{
  "arch": "unet",
  "model": "image deblurring model",
  "dataset": "telescope images of galaxies (Galaxy Zoo DECaLS)",
  "train_examples": 22083,
  "image_size": 32,
  "crop_scale_min": 1,
  "horizontal_flip": true,
  "translate": 0.06,
  "task": "deblurring",
  "loss": "charbonnier",
  "norm": "batchnorm",
  "activation": "leaky_relu",
  "widths": [64, 128, 128],
  "blocks_per_level": 3,
  "block": "basic",
  "attention": false,
  "upsampling": "pixel_shuffle",
  "init": "kaiming_normal",
  "residual_init": "zero_last",
  "optimizer": "soap",
  "beta2": 0.99,
  "lr": 0.0021,
  "beta1": 0.9,
  "shampoo_beta": 0.99,
  "eps": 1e-08,
  "precondition_frequency": 50,
  "max_precond_dim": 1024,
  "merge_dims": true,
  "one_sided": false,
  "adamw_lr_other_params": 0.0017,
  "grad_clip": 3.0,
  "magnitude_pruning": 0.7,
  "steps": 14800,
  "batch_size": 64,
  "epochs": 42.9,
  "lr_schedule": "linear",
  "final_lr_fraction": 0,
  "warmup_steps": 1480,
  "weight_decay": 0.03,
  "adamw_weight_decay_other_params": 0.01
}
Rows from block 9, named by matrix and row number. Rows with one number belong to one channel. Each number is 128 + 24 x the weight over its row's rms, rounded and kept within 0 to 255. All counts start at 0. Numbers have three digits each. After the name is the row's rms in percent of the matrix's.
# convs0: first 3x3 conv (model.decb.0.1.convs.0.weight, 128x128x3x3), inputs 24-35, a 3x3 kernel for each
# convs1: second 3x3 conv (model.decb.0.1.convs.1.weight, 128x128x3x3, transposed), outputs 24-35, a 3x3 kernel for each
convs0.62 109:170168112097128102128128128128178128128128128128086077179155128111128180097128192150128090098128128128155128110128128086127128128095161128149128127128085128128128128103128128096128080128128128095079128116128140128128128128128128147128098128128062128128128128128128197213128128128128128128128128106128128128128105099128128128
convs1.62 113:168173165128128149128085128128128128128128128128128167067128128090128182108128128132128128128128128128128128128128128128128128128128128128128163128128128128128128128128128128128184099159174089128113128145088128155128128128148128106128171128128128128087155170100128216236128128128128118128128128128128077128128170128128128155
convs0.63 114:128128128128128163128074128057175104128179128128128128128128136173206128168062128128128098110128128128093079128128128128128128128128128083128117156128128128132128128128128128128093075128128128128128128128106128090128163128174128128128107196148128128128128175128159128128128128128105128079084128128128128100128172128128128128
convs1.63 112:128178127128128128128155128089153065164101128133128128128232118128128128128128083128128128128128128157170100128128128128128128128080105171128110128128091128078149128128197128174128128128128108128128131128128076128085104156180128128128128113128128128128128128128152075128128182128128128128170128159128128128128128128128183098
convs0.64 113:128128128115128128128128109162174128128128150093153128128128132185128176110128128128128128128128128124119128130128128128128106128128112128109100128128166128128128097156128071128157128159150128128128128128128128077128128128128128128128083128128128149157128128128128094098128103128128133128128128128059147128128082128128055128
convs1.64 118:128128128128128128178128081128128147128090128128128073128128146088128128128128128128141128079128128128128160155128172182155128128128128128151128128128128128153132128086128084128166089128128140128128180128128128128180128085128128185128128128228140159082127128177113128128128128128128128128116125128128179128128143128128196202
convs0.65 094:128106128128128128128128128128092128128128128128128128128128128152103124128128128153128088128082108128128088080128128128111090128128128128201128128128128107111128128128078128162128128128082195159128128128128141128128128128207128089128182077128128128128128128128112128074128128102128128128119128128101128128128128087128128185
convs1.65 085:128128128128128128128128128128128088128128128128125128128128128128128128128128128191128128128128128128128128199114128128128128128128128128128128107128128128128128128128172128128207128175128128162128128128128160128128128128128101139128059128128128128128074128128128096128128128163102228128128153128128128128128128128128101128
convs0.66 105:128075128128128128081128163128128128116204043158128190099079183128128128128128128128085119128158128185128128128128128128128128128128128128128140128128152128128128128128128107149090128128091128128128128170128062194128128145091176185128137085128137128128128128128180128128124128080128128128128110128128075044162156095128128162
convs1.66 103:080128128128052177128128128128128128128084128128128128128115128086153128128128199081128128128128128128128078128128128128091095128128101128088169149107128128128128156128128170121128128128128172128167128128128128128128128128128128088128163094128128128128128128128181094128128128149128173061150128139090081128128158128165128128
convs0.67 105:090164128128128128095148128049144128128098128108128128128128207128125128148128128128055111128128128128170088128128128128128128128128128128088128128128138128128128128128181128182128128128128128128128128128149067128159128093128128128109128128128128128129128128149128128128128128128128128106128128128128128128128152128053143079
convs1.67 102:128034176115167204128088128128128128128128128128128196128192107128128178128128128128128098128128128114128128128128088128095112156150128126132081128128128128128128128128128099128128101128108128160094128128089128128079128128128128128072128128128128155128128128086128167128128128162128052183128150170157074088128128128081048173
convs0.68 080:128128128128128187128128128128128128128128128111128128128128128128128128128173128128128108128128110128128128128142168161166128102128128128100142128128128128128128128128128086128111105128068118128128073128129079040128128128128128068128128128128098128128128128128081128128128128127128128128064128128128128128070128169128128128
convs1.68 086:128205128121128128084128128128128130128128128128128128128128128128128128128128128128128128128128128128128128128128128128128115139128128128189128128128077128074128128128128128128128147128128128128172128176128128128153128128128128128128128128128128054155128133128047091159128128183128128128146128138161054128128128128128128128
convs0.69 096:128128128128128129042128128128128128128182056128128213112128128128203128128128128128128128128096128075128128128107128109128128128128128128081128071128167128128128128128128110128128112065043128117103128128132128128128128128128128128209128185109176128144128128115128128098128128128128128128128128148085128128098128128128106099
convs1.69 094:047128174099128096128128128055128059128085128128128128056083128128105128135071061128051128128128128128128184128128128128142128128152128152128128128128128128128128128158128128128128128128128143128093128128128128128128151128128128143128128186169128128153128128176128086128029128128128055128092128128128128128128128128186124128
convs0.70 088:128128128128086128157128128128128128128196128128128128128128128128128128128128199090128128128128087124104128128128128128128128099128128128128146128128128128128128128128128128090128114128128128128183051128159128128170097121128128128128093070128148104128128128128128093128128128128128109123128128128128150128086128128128128128
convs1.70 101:128128128128128128128128145128128128128128081128128128064128128128058128113128128177128128128128128128128128073128128128111128128074128072128128128083128128128128128128128079168128128128128128128128128128128128128128174181128128128128128074128128128196128128128128128078128102128128128128129074128128128128128128128128128173
convs0.71 099:128073128128085121128052128128128128128128128128128128128134102128183128106128128128128128128082128066128104084128128148093102128128128128057128128128079128064128128128128128128128151128119128128128207117091128190128128128128087147128071160061128128128077128128098074128128128128128128128128106167128143128186128128128128128
convs1.71 097:128128128128215128128128128128128128128177128178128128128177167128128128128128165128128128128128128128154157128128128128140128128128128096128128128061128128128093193128128128128128128128105128128099128128128128128173146056128128128128128076128128089128107128128128128128152128128102187158128128128155128128128128128128086184
convs0.72 062:128128128128128128128128128128128128128128128128128128154157128128076128128128128170128072128128128128128128128128128128128128128128128128128072058128128128092128128043128128128049128128089128128128128023128128128128128128128128128128128128128128128128128128128128128128082128128128095128128128128209128163173173128128128128
convs1.72 073:128128128128128128128128128128064128128128149128189203088073060128128128128128128128128128128100128128128128128128128148165128094128128128128128128128128155128128128067128194128128087128128128128128059128128128128128128128128128128128128128128128128128128188128128128126128128174128128128128128128128128128128128084128128128
convs0.73 088:091108128128128082128128128079197128043102128118159128128128128128128102128059093128128085183128128102128061128128142128128128133128128104128128128128097128128103128128128091128128128128128128128128052128128089128128128128128128128128128151128128146060079128128159128128128128162128128128128128128128128128128128128128128176
convs1.73 085:128128156128123128128116128128128128214128207128128128128128128128128128128128128128128128128128055128128086128128105092128128033128128152128176158128128128128128128039128128128128056128128128128128128128128128128128128118128128128128096066128128184128128128128134083128128128128128128128128128128128128082128128128128128128
convs0.74 103:128128128128145128128128128128097085128128084128128101128128128074128128128128128128128128128128128128128128128128102073101093128128114128128128128085128128136128146128128128128128128128070128128096145080128160103128084128128128179174128128128128128128130128128128128155128128128128075128128128128128171094128128128128128128
convs1.74 095:142128128128128128128094090128062128128128103128128178128128128128128128128128128107128128178180128128128128128128128173171128144128128128102128128128128128128128198128189184128173169128128128128128128119120128128131176128128128128128128128128128128128128128083128128128089128128159128128128128128107160128128128128128128169
convs0.75 107:128128151128102128128110116128128128106128128178157101128128177128128024128177128098128093128128128121128150128128128128128124072128133144089128128128128128087168128075128128128128128128092128128128128128128128128128128128128128128144128128128078104085111142144128161128128128128128128128128128128182128110128128128128145128
convs1.75 106:128128128128128086055128142187128081128128128128190128128097128184107175128128150128128128128128052128088128128128187195128128128128169128128128148128128128128097173128128128180128128128099128161067065115128128106128177128128128128108128128128128091128128183174155196128128128076128128082128124128128128128128128153128128128
convs0.76 044:128128128128128069128128128128190128192187128128212128128128128128128128128128128128128128128128128128128128128240214128128128128128128128128128128128128128128128128128128128128184128128128164128128128128128128128209128128130128065128128128128128128128128128078128128128128128128128128128128128128128174128128094128128128128
convs1.76 074:128128128214137128128128128128128128128128128086128156095128128160128128161128076128109091159181193128189128128128128128128128128128206128128128128080128128128128128128128128128128128128128128128128094037128128128128128198084128128128128128128162216128182198128128128166128128128128128128128128128128128128128128128128137128
convs0.77 072:128128128128108128128128128128128128102128148128128094128128128128128128128100128128128128128128128128128128128168191225128128201128000128128128073128128128128128092128181128128128128128128128128128128128128128128128128128128158128128128128171128128128128128128128128128128128128128128128128108128185128128128128183128128128
convs1.77 090:128128128078128128128128128175128128128128172128128128128128128128128114128054128128128090136043054128128128128116114128128128128128128128083128128128128128128128128128128078128215086128196128143128128128128128128094056128128080128156128076128143070173128128128101128128128128128128128128173134128128128077128128086128096107
convs0.78 094:128128128128177094128046149128128128128128104116128110090128128128128128128200128101088077128128128080090128128128128169128142128128128113128128128128128077128086128128128080128057128128180128128128128128128128114109109128128128128128071128106128173175128128193128152128064128128128128142094128128128128128128146128128186180
convs1.78 090:128204128086128128128128128166128128128128128128072128128128128128067109085128128128191128095139128128128128101088048114128128128128128131128167128056128128128188074128128128128128128128080128128166128128128162128128128080124211101128128128128128128128128185128097074128128128119128128128128128159181128128182087128128148128
convs0.79 117:128128128128128143128128128128093128054141128051116084128128128128089128128128128128128128128128163088128128128128182128128231188128114128113081128128128075128109084168196128168190108154165128128128128128128128104095156116128128128128128128128198130155214128175128128128141163128155128128158128090089095122128113128128128128
convs1.79 104:128128170128180128128128128208128186128128177201144128128128092078128153128128128128128128101139128128128128128128128128128128128128128128128183128128128144162128128128181128128165035054128128128188128128092128169057128128128092128179128128128128128085128128034128128046128128104128128170128136128128180128182191128167196128
convs0.80 038:128128128128128128128128128128128106128128128128220128128128128128128128128128128128128128128128030128128128125128128128128128128128128128128128128128128175128128114128128128128128128128128128218202128128229128128128128128128128128128128128071128128128128128080128128128128128128204128128128128128128128128128077128128128128
convs1.80 087:128128128128128164168128128128128176128128128128128128128128128183128128128128128128128128128128128162128128128128128128128128128128128128128128128128128128128128128176128128161154128128128106128128128128128063128128128128128159208128128128128128128128155128128128147128128128128128128128184128128128128128128185128061128128
convs0.81 096:128128128128128128128132095128158107128128128128187128128128128128177144128128111128128128128128170128128128128128128128128128128128128128128128128128128053128098128128128128128128107128128128128128128154128128128128189094128128128128190128128128071199122088128128128128128128108128082100128128128128128097128094128153128128
convs1.81 090:169128128128128128128128128140090036128128128128103128128144128128128128091128128128195128090128128128128161128164097128154092128128128128128128099148128088119128128128128128128128150128128128128128128128080128128128128128128128128128140173128172128087128128128128179128128128128128128128128128128128128128096154128106128128
convs0.82 131:128128128128128128213128092128128128213180232128128128074128128128167128128128091128175172128128128120128128128128128128128128128128128120128128128155128128184128128128128133128128128128128128128112080128128128102128128107100128104162128058150128128149128171162128172214128128128128128128128128095169128180110128128096128128
convs1.82 130:143177064128128103128093128128128128128128084128128128200184128138128128128170187149183128148128128128128128128128128128128157128092100128073128128128128128088128128128123128140086128128104100191128128128157128106128128168168062128128181170091088073153056128128082128128128128128108128098104108121128154183128128173128159095
convs0.83 106:128128128128128128098128128128077128128128176128128155054128128148128128128145113075075128168128128128126128128128128128128128128175128128128128128128128128128128128123087128128128128128128151128092128128128128128128128128128128128128128128104128168112096128128059128128128113128128128128128143084128128128100128128128128128
convs1.83 100:128087135128128128155128128099128128128128062128128128128086122128128159142169128128128128082128128106128145128084163128128128128128128128128141128106128128128158128128128163128128147128128150128128128128128161128128188076128128100128128128128128175217128128151128128099128128128185093128128182128128128128128128128128128128
convs0.84 071:128128128128165128128128128128128084193128128128128128128108054141128128128128128128128128128128081128128077199128080215128053128128128092128128128128128192128128128128128128128128084128176173128109185128158128190128128128128128102128086084128128103128128128128128128128128053128128128128128128128128128128137167128128128128
convs1.84 090:128128128128128128197128128128128128128207128128128128128128107128228128128162128128128128128142128128128128095128128128128128120128128128128128128095128128128128128181181128128128128128128128128162128128210128128128128128128128108128128128128128156128128128128128128140128128087171128128171128128128128185163068128128106128
convs0.85 067:128128128128128128128128052135174128128128128128128128128128128128128128128128128202128128128128128128128128128128128128128128128128106128203128100128128048060128060128119128128128128128128128128128065128128128128128074128171128128128105128128182128128128062128128128096128128128128128128085128112128128128128128128128178128
convs1.85 077:128128204128073128128128128128181128128069128128128128128128212128128128128106128128128128128215128128128128128069128128087128128128128128154128128076128128128128128100128128128128128128128128002128128128128128128128128128158128212128128128165128158128128160128128128128128128128128169141128128128128042128128128128128068128
convs0.86 090:128128128175128128163128072128179064061128128128161128128128164074128128128128128128128128128128128128128128128128128128128128158128128128128128187128128128128182128113128128085128150128091128128128128128128167128128183086128128106165128128128180128128206128128199128128128128101128180063128128128128128128193156128128060128
convs1.86 102:128128128128114077116128128128128128128128203128128128144092194194128128128128128128128128128142128128128128128128128128128128128128128128128128128128089128166128128167128128128021128098094128103128114114128177128128104128128048205128128128128128128095138085036158180128128128128128128128128128128128128074063128159128128128
convs0.87 090:101128102128128128088128128131084128128128128128062166128128128189128078128128163128128128128128128128128128130159128130128128128128128128128128128128107075069128128128128128128128128116145128128195128171128128061128128128128128128128128146152108128128128128128155128128128063128107066128128111128128128128128128157073128102
convs1.87 089:128128128128128128091128150058128128128128171128163128106128114128128128128128128163128128128128128128128128128128128157128128128128128128128128128128128128097128128128128155128128128092128128158128128061091128128128128127128128096180128128128128128116161077172128128178128172128128128128128243128128128161128128128128128128
convs0.88 115:128128128128128128128128128162128174128128128085128128106128128128128149128128110128128128172128128128148128111115128172128195128128128087116068111128128091128128168128128110128128128085128128105128115128128128076128128147128128128128117084052128108159128128128168128128128128128128128102163128128128128128128128108090128128
convs1.88 104:128128128128128128100128128128128128169128181128087194132184128128128128151128128128128128128128128128128128128171128128151151128128118128128128128128128128128128159128128128128128094128084128128055128128128151128128128164162128102128128067128086128059158128082105128128128128128128147128188128128128128128176128170128128128
convs0.89 091:158128128128202128128128128128161128128128128128128128171166128128128128128128128128128128128128128128128128160128036128128086128128128128096128128128128128128084146128128128128128128128128128058117128171128092128165128111128128128129128191128128128128128128172096086128165128168128128128128128128128128128128128144128128128
convs1.89 090:128128079090128107128128078128128128128128128128128128128128128146128128128128128128094173060107081128128128128128128128128128153128128183128128130128128128128128128092111128128128144128110128128128128102128155128128105128071128128083128247128128149128128128148059128128128128107128128214128163128128128128128128097128128128
convs0.90 065:128128093128172128128128128128128128128163128128128128163128128128128128128070128128128128128032079128080128128128128128128128128128128128128128128096048128058000128128128128128128128128128128128128128128128128128128128128128128128128128128128128128128128128128162128128128230183153128128128128128128128128128128092128128128
convs1.90 091:128160128170180128128128128128128161174128128128128128128128157128128128128128128128128128128197128128128127128128128128128128176196128128128128128024128089097128151128133128128136128128128128128128128128128077128065128128128128128128128128128128128128128128128128128177114088128086128165128161128128201128092128105128128128
convs0.91 106:181128128128128128098086231150066128114128080085128093128209128128150128128128128128128128128128128128052128128128128128128128152128171096160128128128117128128151167140128128128128128234128128128128128109128184128128128155128128128128128128128128128128113087128128115128128128128163128128114128128128128128128061136128128083
convs1.91 110:063128128128128128128143086148128138128172128128128089063128128128128128176128128128128144074128128128128165128128128128128118168150128077128128128128095128104128128128108128128128128069128128128088187128128128128128128128128128128128128230128128182128084106128128128128128181171128128128128128128154128128128128128128128101
convs0.92 103:128128097128128128128128116128108128128128128128128112128128128158128194167128148128128128128131128128128128128128154128159128128133128149097110128153078128128128128128128128128128128128083128128168048220128079128128140128084133109083134076128065128128128161128128128154128128128128128165128128128158093128128102128128128128
convs1.92 088:160128128152044128128128128151128128128128128128198128076128100128128128082128128128128128060071128128128128154128128165128128128128128128128128128128137128160128176106128128128128128128098128128128128128128128128128128128128128128128118128097081128064181128128128128060128128128128128128128128128128128128128128128128154098
convs0.93 092:128128128091128079128178128128128128128160128128128128128128128128128128128128128128128110128128128070065128128110098128128128165128128128128103128159093128090128128128128128196128101178128128128073128128108128091128128102128128128128128128128128128155128128128068128128128128128128128128128128128128128128128128128089128128
convs1.93 092:164176191158041128128074179128055128128083128128099128128079117147128128128177128128128128128128128128206187128128128223178128128128062128128128128128128128128128128128128128128128176128128116128111128194166134128128187184191128128173128094128128159128128106128078183128128128128128082180121128093128128128098128128128088128
convs0.94 098:128134165128128128128128128128128098128128128128128128079128128128060128128128181128128084128128128128128149128128128128128098128128128128128128128131159128128128110128129128128095128073128128128128128128128128167076128128128105128159128128128128142128161128128074128152128128110128128108128128128128159128062128221128128074
convs1.94 105:128088128128128121098128128128128128167194128163187128128128128128128128128128128128190128156128128153128128128128128173193128128128117128128128128128128128128128180128169128128128128128128128119093128128128128128128128128128045139128128099094128128128128128128128128128128128137128156128128232128128128060128128128128128128
convs0.95 108:128128128128128128167102128128128082128128128128161128083143158128128163128128093128128128128128128185128102128128128128128128128139152128128193128090174128080128128128128156128106128150090128128093163177128168158128128108128128128128128093128080128092128128086175128128128128128128128142128128128128128128128161128128128170
convs1.95 099:128128128089128128128128153128128128128105119128128128128128128095128128128051107157193128128128128128128128087076088128128079174128128102128128062128128041128128154100117128128128202180157128128128128128152155128128150128128128128128128128128128128114173128128128128163128128128128128128128100128128128128128128128128128128
convs0.96 088:128128192128128128128128128128128128128128128177162128177128058128128128128128128128109128128128128128128128128128128128128184128128128128051128168192128017054128128128128178086186128128070128128081093128128154128128128128182128128086128128128128128128128079128128128128128175128128100128128128112128128128128128128128111128
convs1.96 083:128128128128187128107128128128156128093128216070097128155128128128128086128128128128057128128156128128144128128128128128090128128128138128128193128128171128187128155128128058128128128140128128128128071105067128102128128128128128128128070071121128128128128128068128128128128128156128152128128128128128128128128128128128128128
convs0.97 082:128145128128128128128128128128194128128190177128128128128128176128128128096128128128079128128128128112128128128171188196128128128128128128138128128171128128163128128128071128128149098128128255128128210128128128151165086128128069128081128128107128128128128128128090128128128128118128095128128128178128165128208206128171128128
convs1.97 104:128069128128128128128128128128128128093128128128128128128053128128128128195128128128128128128128128128128128128128128128128128128128128128128144128128173128128128128171174128128128128128128128128128128112128128128128221128128128128143128128148128178128128166128128128128128100128128077128128128128128187128128173128128128128
convs0.98 093:128128128128128159128112128128128148128128176128128128128145128128231101128128128128174159128128089128128128128100128159184128128177128079128128128128128130128128128128114152207128170128128128128116128171146128128128128128128146147066128043128099138128128128128128102089128128173128128128128128128128128128128128128128128128
convs1.98 094:159128128128128128076128128128128128128128128123128128128128128197128084128128053178128157128128157098093128128173193128128128054128088128109090078095128128128128083062128098090050143080048128128128128105128128128128029128128128128128128128128185128128183128128128128128128128128128144128060128128128128216128153128128128128
convs0.99 113:172128128128128136128104128102075072128128128128099128128128128134128191128128128128128128128128128128128128128128174128128128128128128128128128128128122128089128128171128189162195128128128128128089130128128063088128176128159078128128128100128128128128151128128128128072128084093156128128128128128128128144128158128128128110
convs1.99 113:128128128100096128150182078128128128128169128128141128128117101102128065128128128128181128128128128128128167128128128128128128128105128073094175128128166128128128128128128097128202128128128128098154118128097128179110128150128128128187128113093128083114103151065081128085110105152128128128151128128128097128128056162128128128
convs0.100 115:073128128092128128106147163128080098091128107158128128128086128174128151128128128128128128103085140128149128090128144128128128128128128128128128128128128128128128128128128136128181118128128128128128086177128128110142128068081107128086095128072128128128182128161128128195128128128128128128128128128190128159180128128128103128
convs1.100 104:034094128128128128092128206128087128183128128128128150128128128128086128176164128128073128128128128128128128128128128082128128070128128088128128141134128139128064061112159049128128111128113128089089128104128128155128128128128128128169128115128128128128051128128128128128175154128128128128137128128128128128128128128084128091
convs0.101 126:077089098128128128071161174128128160128143171128128188172063105166128128128128101128128128176128073173128128113128128088128161128128128160128171128115128053128128143173188153128179128169128128128128107104122105128128128098094128128128128128180145128104128099128081090128128128128055128128128128128128128128128128128158128128
convs1.101 129:097128134186128128128187128100128128128128128128128161128128147128177128128154128128128087163128128128128128143128162128079128098128128205128189128086128079128070168128128087128108097128128128110181128128085143128128128128128128078128128118128098128128138128128186084128128135128128155176128155128128111071128128087114128181
convs0.102 105:104114142128128099128128156128080128081128181084081128128128128128169128128128096151097158128128128084128128152128090128128099128128078107128069128163128112128128128128128138128098128188142128165128182128128074128128128128085128128128128128101128164128128142128092128166120176128117080128128128128128128128128128179128128128
convs1.102 095:128103128128128128086128128128128128168173128128128128128128128143137128153128101128128128128087068189128114128163128128177128128128128128128128128128111156173177128128128164128058128117128128095128128182128128128128187128128049128076128128128128128128116128128147106128149126128128206128128128133128128185128128128128128165
convs0.103 084:128128128128128071067078128128128172128128128128090128060128128128128128128128128096128128128128128128128141128220075128128128128128048128128084060128128128128161128128171196059128128128128128128128128128077165128128128128128084128128128128165088128108128128128097128193107077128128064128128128171128146128128128054128149098
convs1.103 076:128165128194128128128128128128128128128128128128128159128128128128128162128128128128128128179128074128128128128128100145128128128108177128128128128128128224128128128128128128128128128128128128128128128128128128128128128128231128128128165128128120128128128128128166128128128128128128128171128154128141128128128113128128066128
convs0.104 048:128128128128128128128128128128128128205128128128132209128128128128128128128128128128076128128128128128128128090140128128193128199128079128128128128165128128128128064067128128128103184128160128128128128128128128023128095128128128084128128128128128128128128128128111128128128128128128098169128128128128128128128128128128128128
convs1.104 075:128186128128128128128128128128128128128128062128128128128127128128128128105079128192107095128112128128179242128128128128128128158128153128128100128073128128128128128128128155128087128181155128128128128128128128128068128128128128080128128128128128128128128161128128128128128128128128128128161128128128128128128128128128128128
convs0.105 111:128136080128128128185128128128128128128098184176088159173128128128121128169128105128128128128128128128107116128128128128128128174128128093112128076128162121121109170128180178128173160128105128128128128162128128128148103128128128128077077072155128128128128168148069128128128128128185128128128108128128166123106128128128128103
convs1.105 111:147128128128128128152128128093191123128128205128128104191187128128128128087128074128120095128128128128128128128128128128160128128128128128148128099128128128128199178086101128128100053128070128128171158128128128079128094087128184080128128136128128119189021079128080128128068128091122128128113128128160128160128128128128128149
convs0.106 083:128128128128104128128128128128128128171128128128177128128098128128128128128128128073128128098118128117128128128128128128128128128082128093128128128128128082128128091128155128128128128073030138128128128098106128074128128128128080128143128128128128069048128128128128080082096128128128054158155160091128128128129128128128128177
convs1.106 092:096128128095128150128128128128128098128128089128128081080128093079109088128165128115128128128128141142128186069128128128185128128128128077128128128128128162128128128174128062128128103128128073128103151128128128128128128128126128128185102128128128162128128086128185128128103128128128101128128169128162128128128128128128115128
convs0.107 095:128162128128128128128128128159088128128128128128182128128128128128064128128077128128128128128128128128206128098128128128128082162128128128128128111128103128128128128158128128128128128128128128128144108175128187128128128128128128128128128128128128157128128128128128154128128128128128084128167097128128128128062029128128128128
convs1.107 097:128101093128128128128102128128177128128128083128219104128128201128128128128207166128128128128128128128128128167111128128114128128128128128128128128128192179128128128128128128069128128109128128128128128128128128128128128128128128128128128128128128128157208091128150128166128128128128128128128128128128128098128128136128128128
convs0.108 040:128128128128128128128128128128128128128154128128128128128128128128128128128159128128128128128128128128128128147128128128162248190128128128128202128128128128241128128128128084128128128128128128128128128111128128128128128128128128000128128128128128128128128128128128128128128128128128128128128128128128128128128128128168128128
convs1.108 070:128128128128128128128128128128180128128128128128128128128114128128091128128128128128128128128128128128163128052128128128128128135180128128088128128128128128128128051128128108128084128128128128128128012128185128128128128128135128128128128128128128128043128128128174128128128128128166128128128128127128128128033128128128128128
convs0.109 134:128128128128128128161128081191169139111128128205191128128155128160128128087096174100078128128128128165128128128128128128154128108128128128094128128128128128065128166141179128128128128128088128128128128100128128128128082128083128128128146174128188128128128128128128128155100117100159128128128128124128128128128128128200128128
convs1.109 124:151128128128089128091128158128127094128128128128147128067152128128159128105108128128091128128128122118145155128143147128128128128198112128192128091128128138170128128027090128128128128066070128128161128128128161128128156094067128128128128069128062128128126188128088140128105128155128128093128144128160128085128103128148128128
convs0.110 127:160128128186159128158186128128128128128128078128175145155118107054126128128128099147128128128117128128128128128128150099128154128128128128128128128128128128128128128128160146128089128112120098128128128128148141128093128128128128128128128128174128128128128128104157052128128128107102128108128128128125128128128072158128128107
convs1.110 123:105102128128128088128150128128128128128128128128128128128100128128108146128128087128128128104168128093089103128128128128128128094128128128170128176089100186128128128147128185128079085098138128128133128128163128128128128115087128128128128128119128173128128128152128168093128155128128128128128147128128128128128128077151143128
convs0.111 115:145128128162128128128128128128128128128128128128109184128091128149128128109128059128130128076128087128128117099128107128128098128128102128128128128128128151128128128128087128161077158155083128081128128128128128128092128128093128128179128148145162128128128129156098128128128128128128128128128128128128128128128128188128080128
convs1.111 113:128128128128128065128128095090140087128128048128128151128130128105199128128128109128128174107128128147128128186128128152128128128128128128128069128161135102128128181128128173128128128128175128128128128128186128128153128149128075128096128143133128090139128128128128107128128128128128128128116128128128128128128128077128128128
convs0.112 101:128104128128128128107128172108128096076163104128075128128044096128128128128085093128128128128140128119128152128162160128128128104128122128128091128128097173128128128143116128169105104142128128167128128128156128128128128128128128226136128128128128199164164128128128128128128128128128128128056128128128128128168128148103128128
convs1.112 097:108178128128160102096128149128139128128128145128119155199128128128210128202204128128108128146160128128128128176128128128128128110069128128078128172083128128128065113128128128128128171128128128099128167128128128128128128128128128128205128128082172128128128128128128128128151128128128128128128128128128128179128128128128084080
convs0.113 112:102128148128128128128128061113128128116128128095103128115128128128177170128159188128128128128128128128128156128128128128128128158128128128161128128083128089128128128097128153128172128089128128131128128128128128112125166152191128110128128114128113090126128128128184155200128128128128128128128128128128097119102128052075128128
convs1.113 106:128109073128093128092128128128128186128128128122128128128128128128177128128158128084097128128128128128128128128128128128128128128128097078128128083128128083128128128128128128128128185143128163166128182128170128083128084128098128128128084049085128128107156128128189205128128128128201128172137128128075063128128128138128108128
convs0.114 108:128035128128128128128128170128113095128226043128128128189128136186128215128128127128197128134128128158128076128128157079128131165115128128164128069128128137128128091128128080086073128128128128128128104093128128128128128128131128128128171128149128128128110128128165094128128128128051135063128078128128128128128031128128128128
convs1.114 108:095128128128128128159214128128128128128128128128128150072128085070192128145196128175128128128128095128128128128128128128158167128149128128128128128096160078086078106128158201128191128128183079128134049128104128128128128128092177128128128128165110128119128128088178128087128185128161128171128128128128097128128128128078128128
convs0.115 134:128128128093128128128128154082055140128128176128160128167128128129128143175162167128128128128098089128144128128168128098128128128128128178128136128128128128128128107128138123128128128128128089128128128110119128128128173128108128128128128128128128106086169128078128128128128063128128128128109128128128128128128086128128128128
convs1.115 138:128128128128128128086146177175089128108128128128128149112020055128128075174166084128094128128128128137128101128071115119128155128128128128099128128162109128138128097162183088146177093128158093128101128107167128128128185152128128128128128140102080128128128128128180161128158119128128128128128172133128115128128128151092128128
convs0.116 108:142162142171128128128128128128181128128128128089128128161128106107246128159146128128128107128128128128128128128128128128128128128128128054117128128128128128128128128163128136128100086128128128128128128128118128128128128128128128128128139138086101128117128128128177182096128128128128096128128108128128170128128128145128128128
convs1.116 113:151128128128128128128128049128128128128144128128090097114122103179128128128128085128128097128158101128128071128128128128128128128128128135128112128128128097150128128128191154128093116128128128128128128128128149128118128103092128128128128128038128104128181128128128091128128135128128125128128128128128128128065128090110128064
convs0.117 110:128128128128128128128090128128128128128128189150163209128155102128128128128128128128128128128128157128128095128128128128128128141128153128128128128128183148113128119128195207128128128128128128128128081128137128128128128128110128128128128128161128128128077128113128101081128128128128128128128128110128128128128128128144114128
convs1.117 113:128168128109128128128128128087128128086128114128128128134128096128128054128062083128128128128152128128128128112128128128192128128121128109166087089128084128128128128128128128128098128128128061128128154128147128128128093128128111128128128128128128162128199128247128128128059128128128125150105128128106128111128128128128183128
convs0.118 116:128128083128128128128128128128128091128128097109128102128128128162180128128128128128163128163128128128128128128128113128128128128128143128111128128128128118128128151075086128072128128128128128145170072128140128162128128128161128128179128089078042128162128158183128128177128113097128118128128128128157128112128128097128128086
convs1.118 103:179087128169128128128121128128128128071167051140065128128128128128101128128128128128128128115128128080128128078128128128128128128128128128109128128128128128128128102128128107128095128113085128161069073128161128128128237167100128128115128128128128128128128092162128128128128128085128128087128128108128128128128128128128128067
convs0.119 108:128087128128128070128128101128128107128213036128128077118128133128166170083119093128128175128128128128128128128128123128097128189128128128128128128128128128128128128128128128128074128128128128128097162128077149128128154128181159128128082128128128128092128133128128128110128128128128128128089128128128186128128128128156128128
convs1.119 119:153128128174128095128128101144128128149173161128125128128119128128088128128128160128128128062128128067081128128128109128128173128128134064128159099128128104128128151128128192128168128128128128118128128088128128128171128160128128161068116104128128128113164128087200091108178128183128128128128166128128128106128128072128128128
convs0.120 083:128078059128128096128128128128128128128188128128128174128128079128128200153128128128128099128128080172128128128088095128111128128128075128152128092128128034062128079128128128128128128128128128128128128128067153159128096070128128142128128186082128128204128128189055128128128128128128128128128128128084128128128088041081128128
convs1.120 086:128128107128086046138128128128076087128128128128080128128128076117128128128128128118128083128128128128128145128128072128128129128150128128128128128128128118180128128128151191128128076128128128128156128128098128128128183069044128128128128187128074128128128128128128128128128128128128128128090215128078128128195128128128128201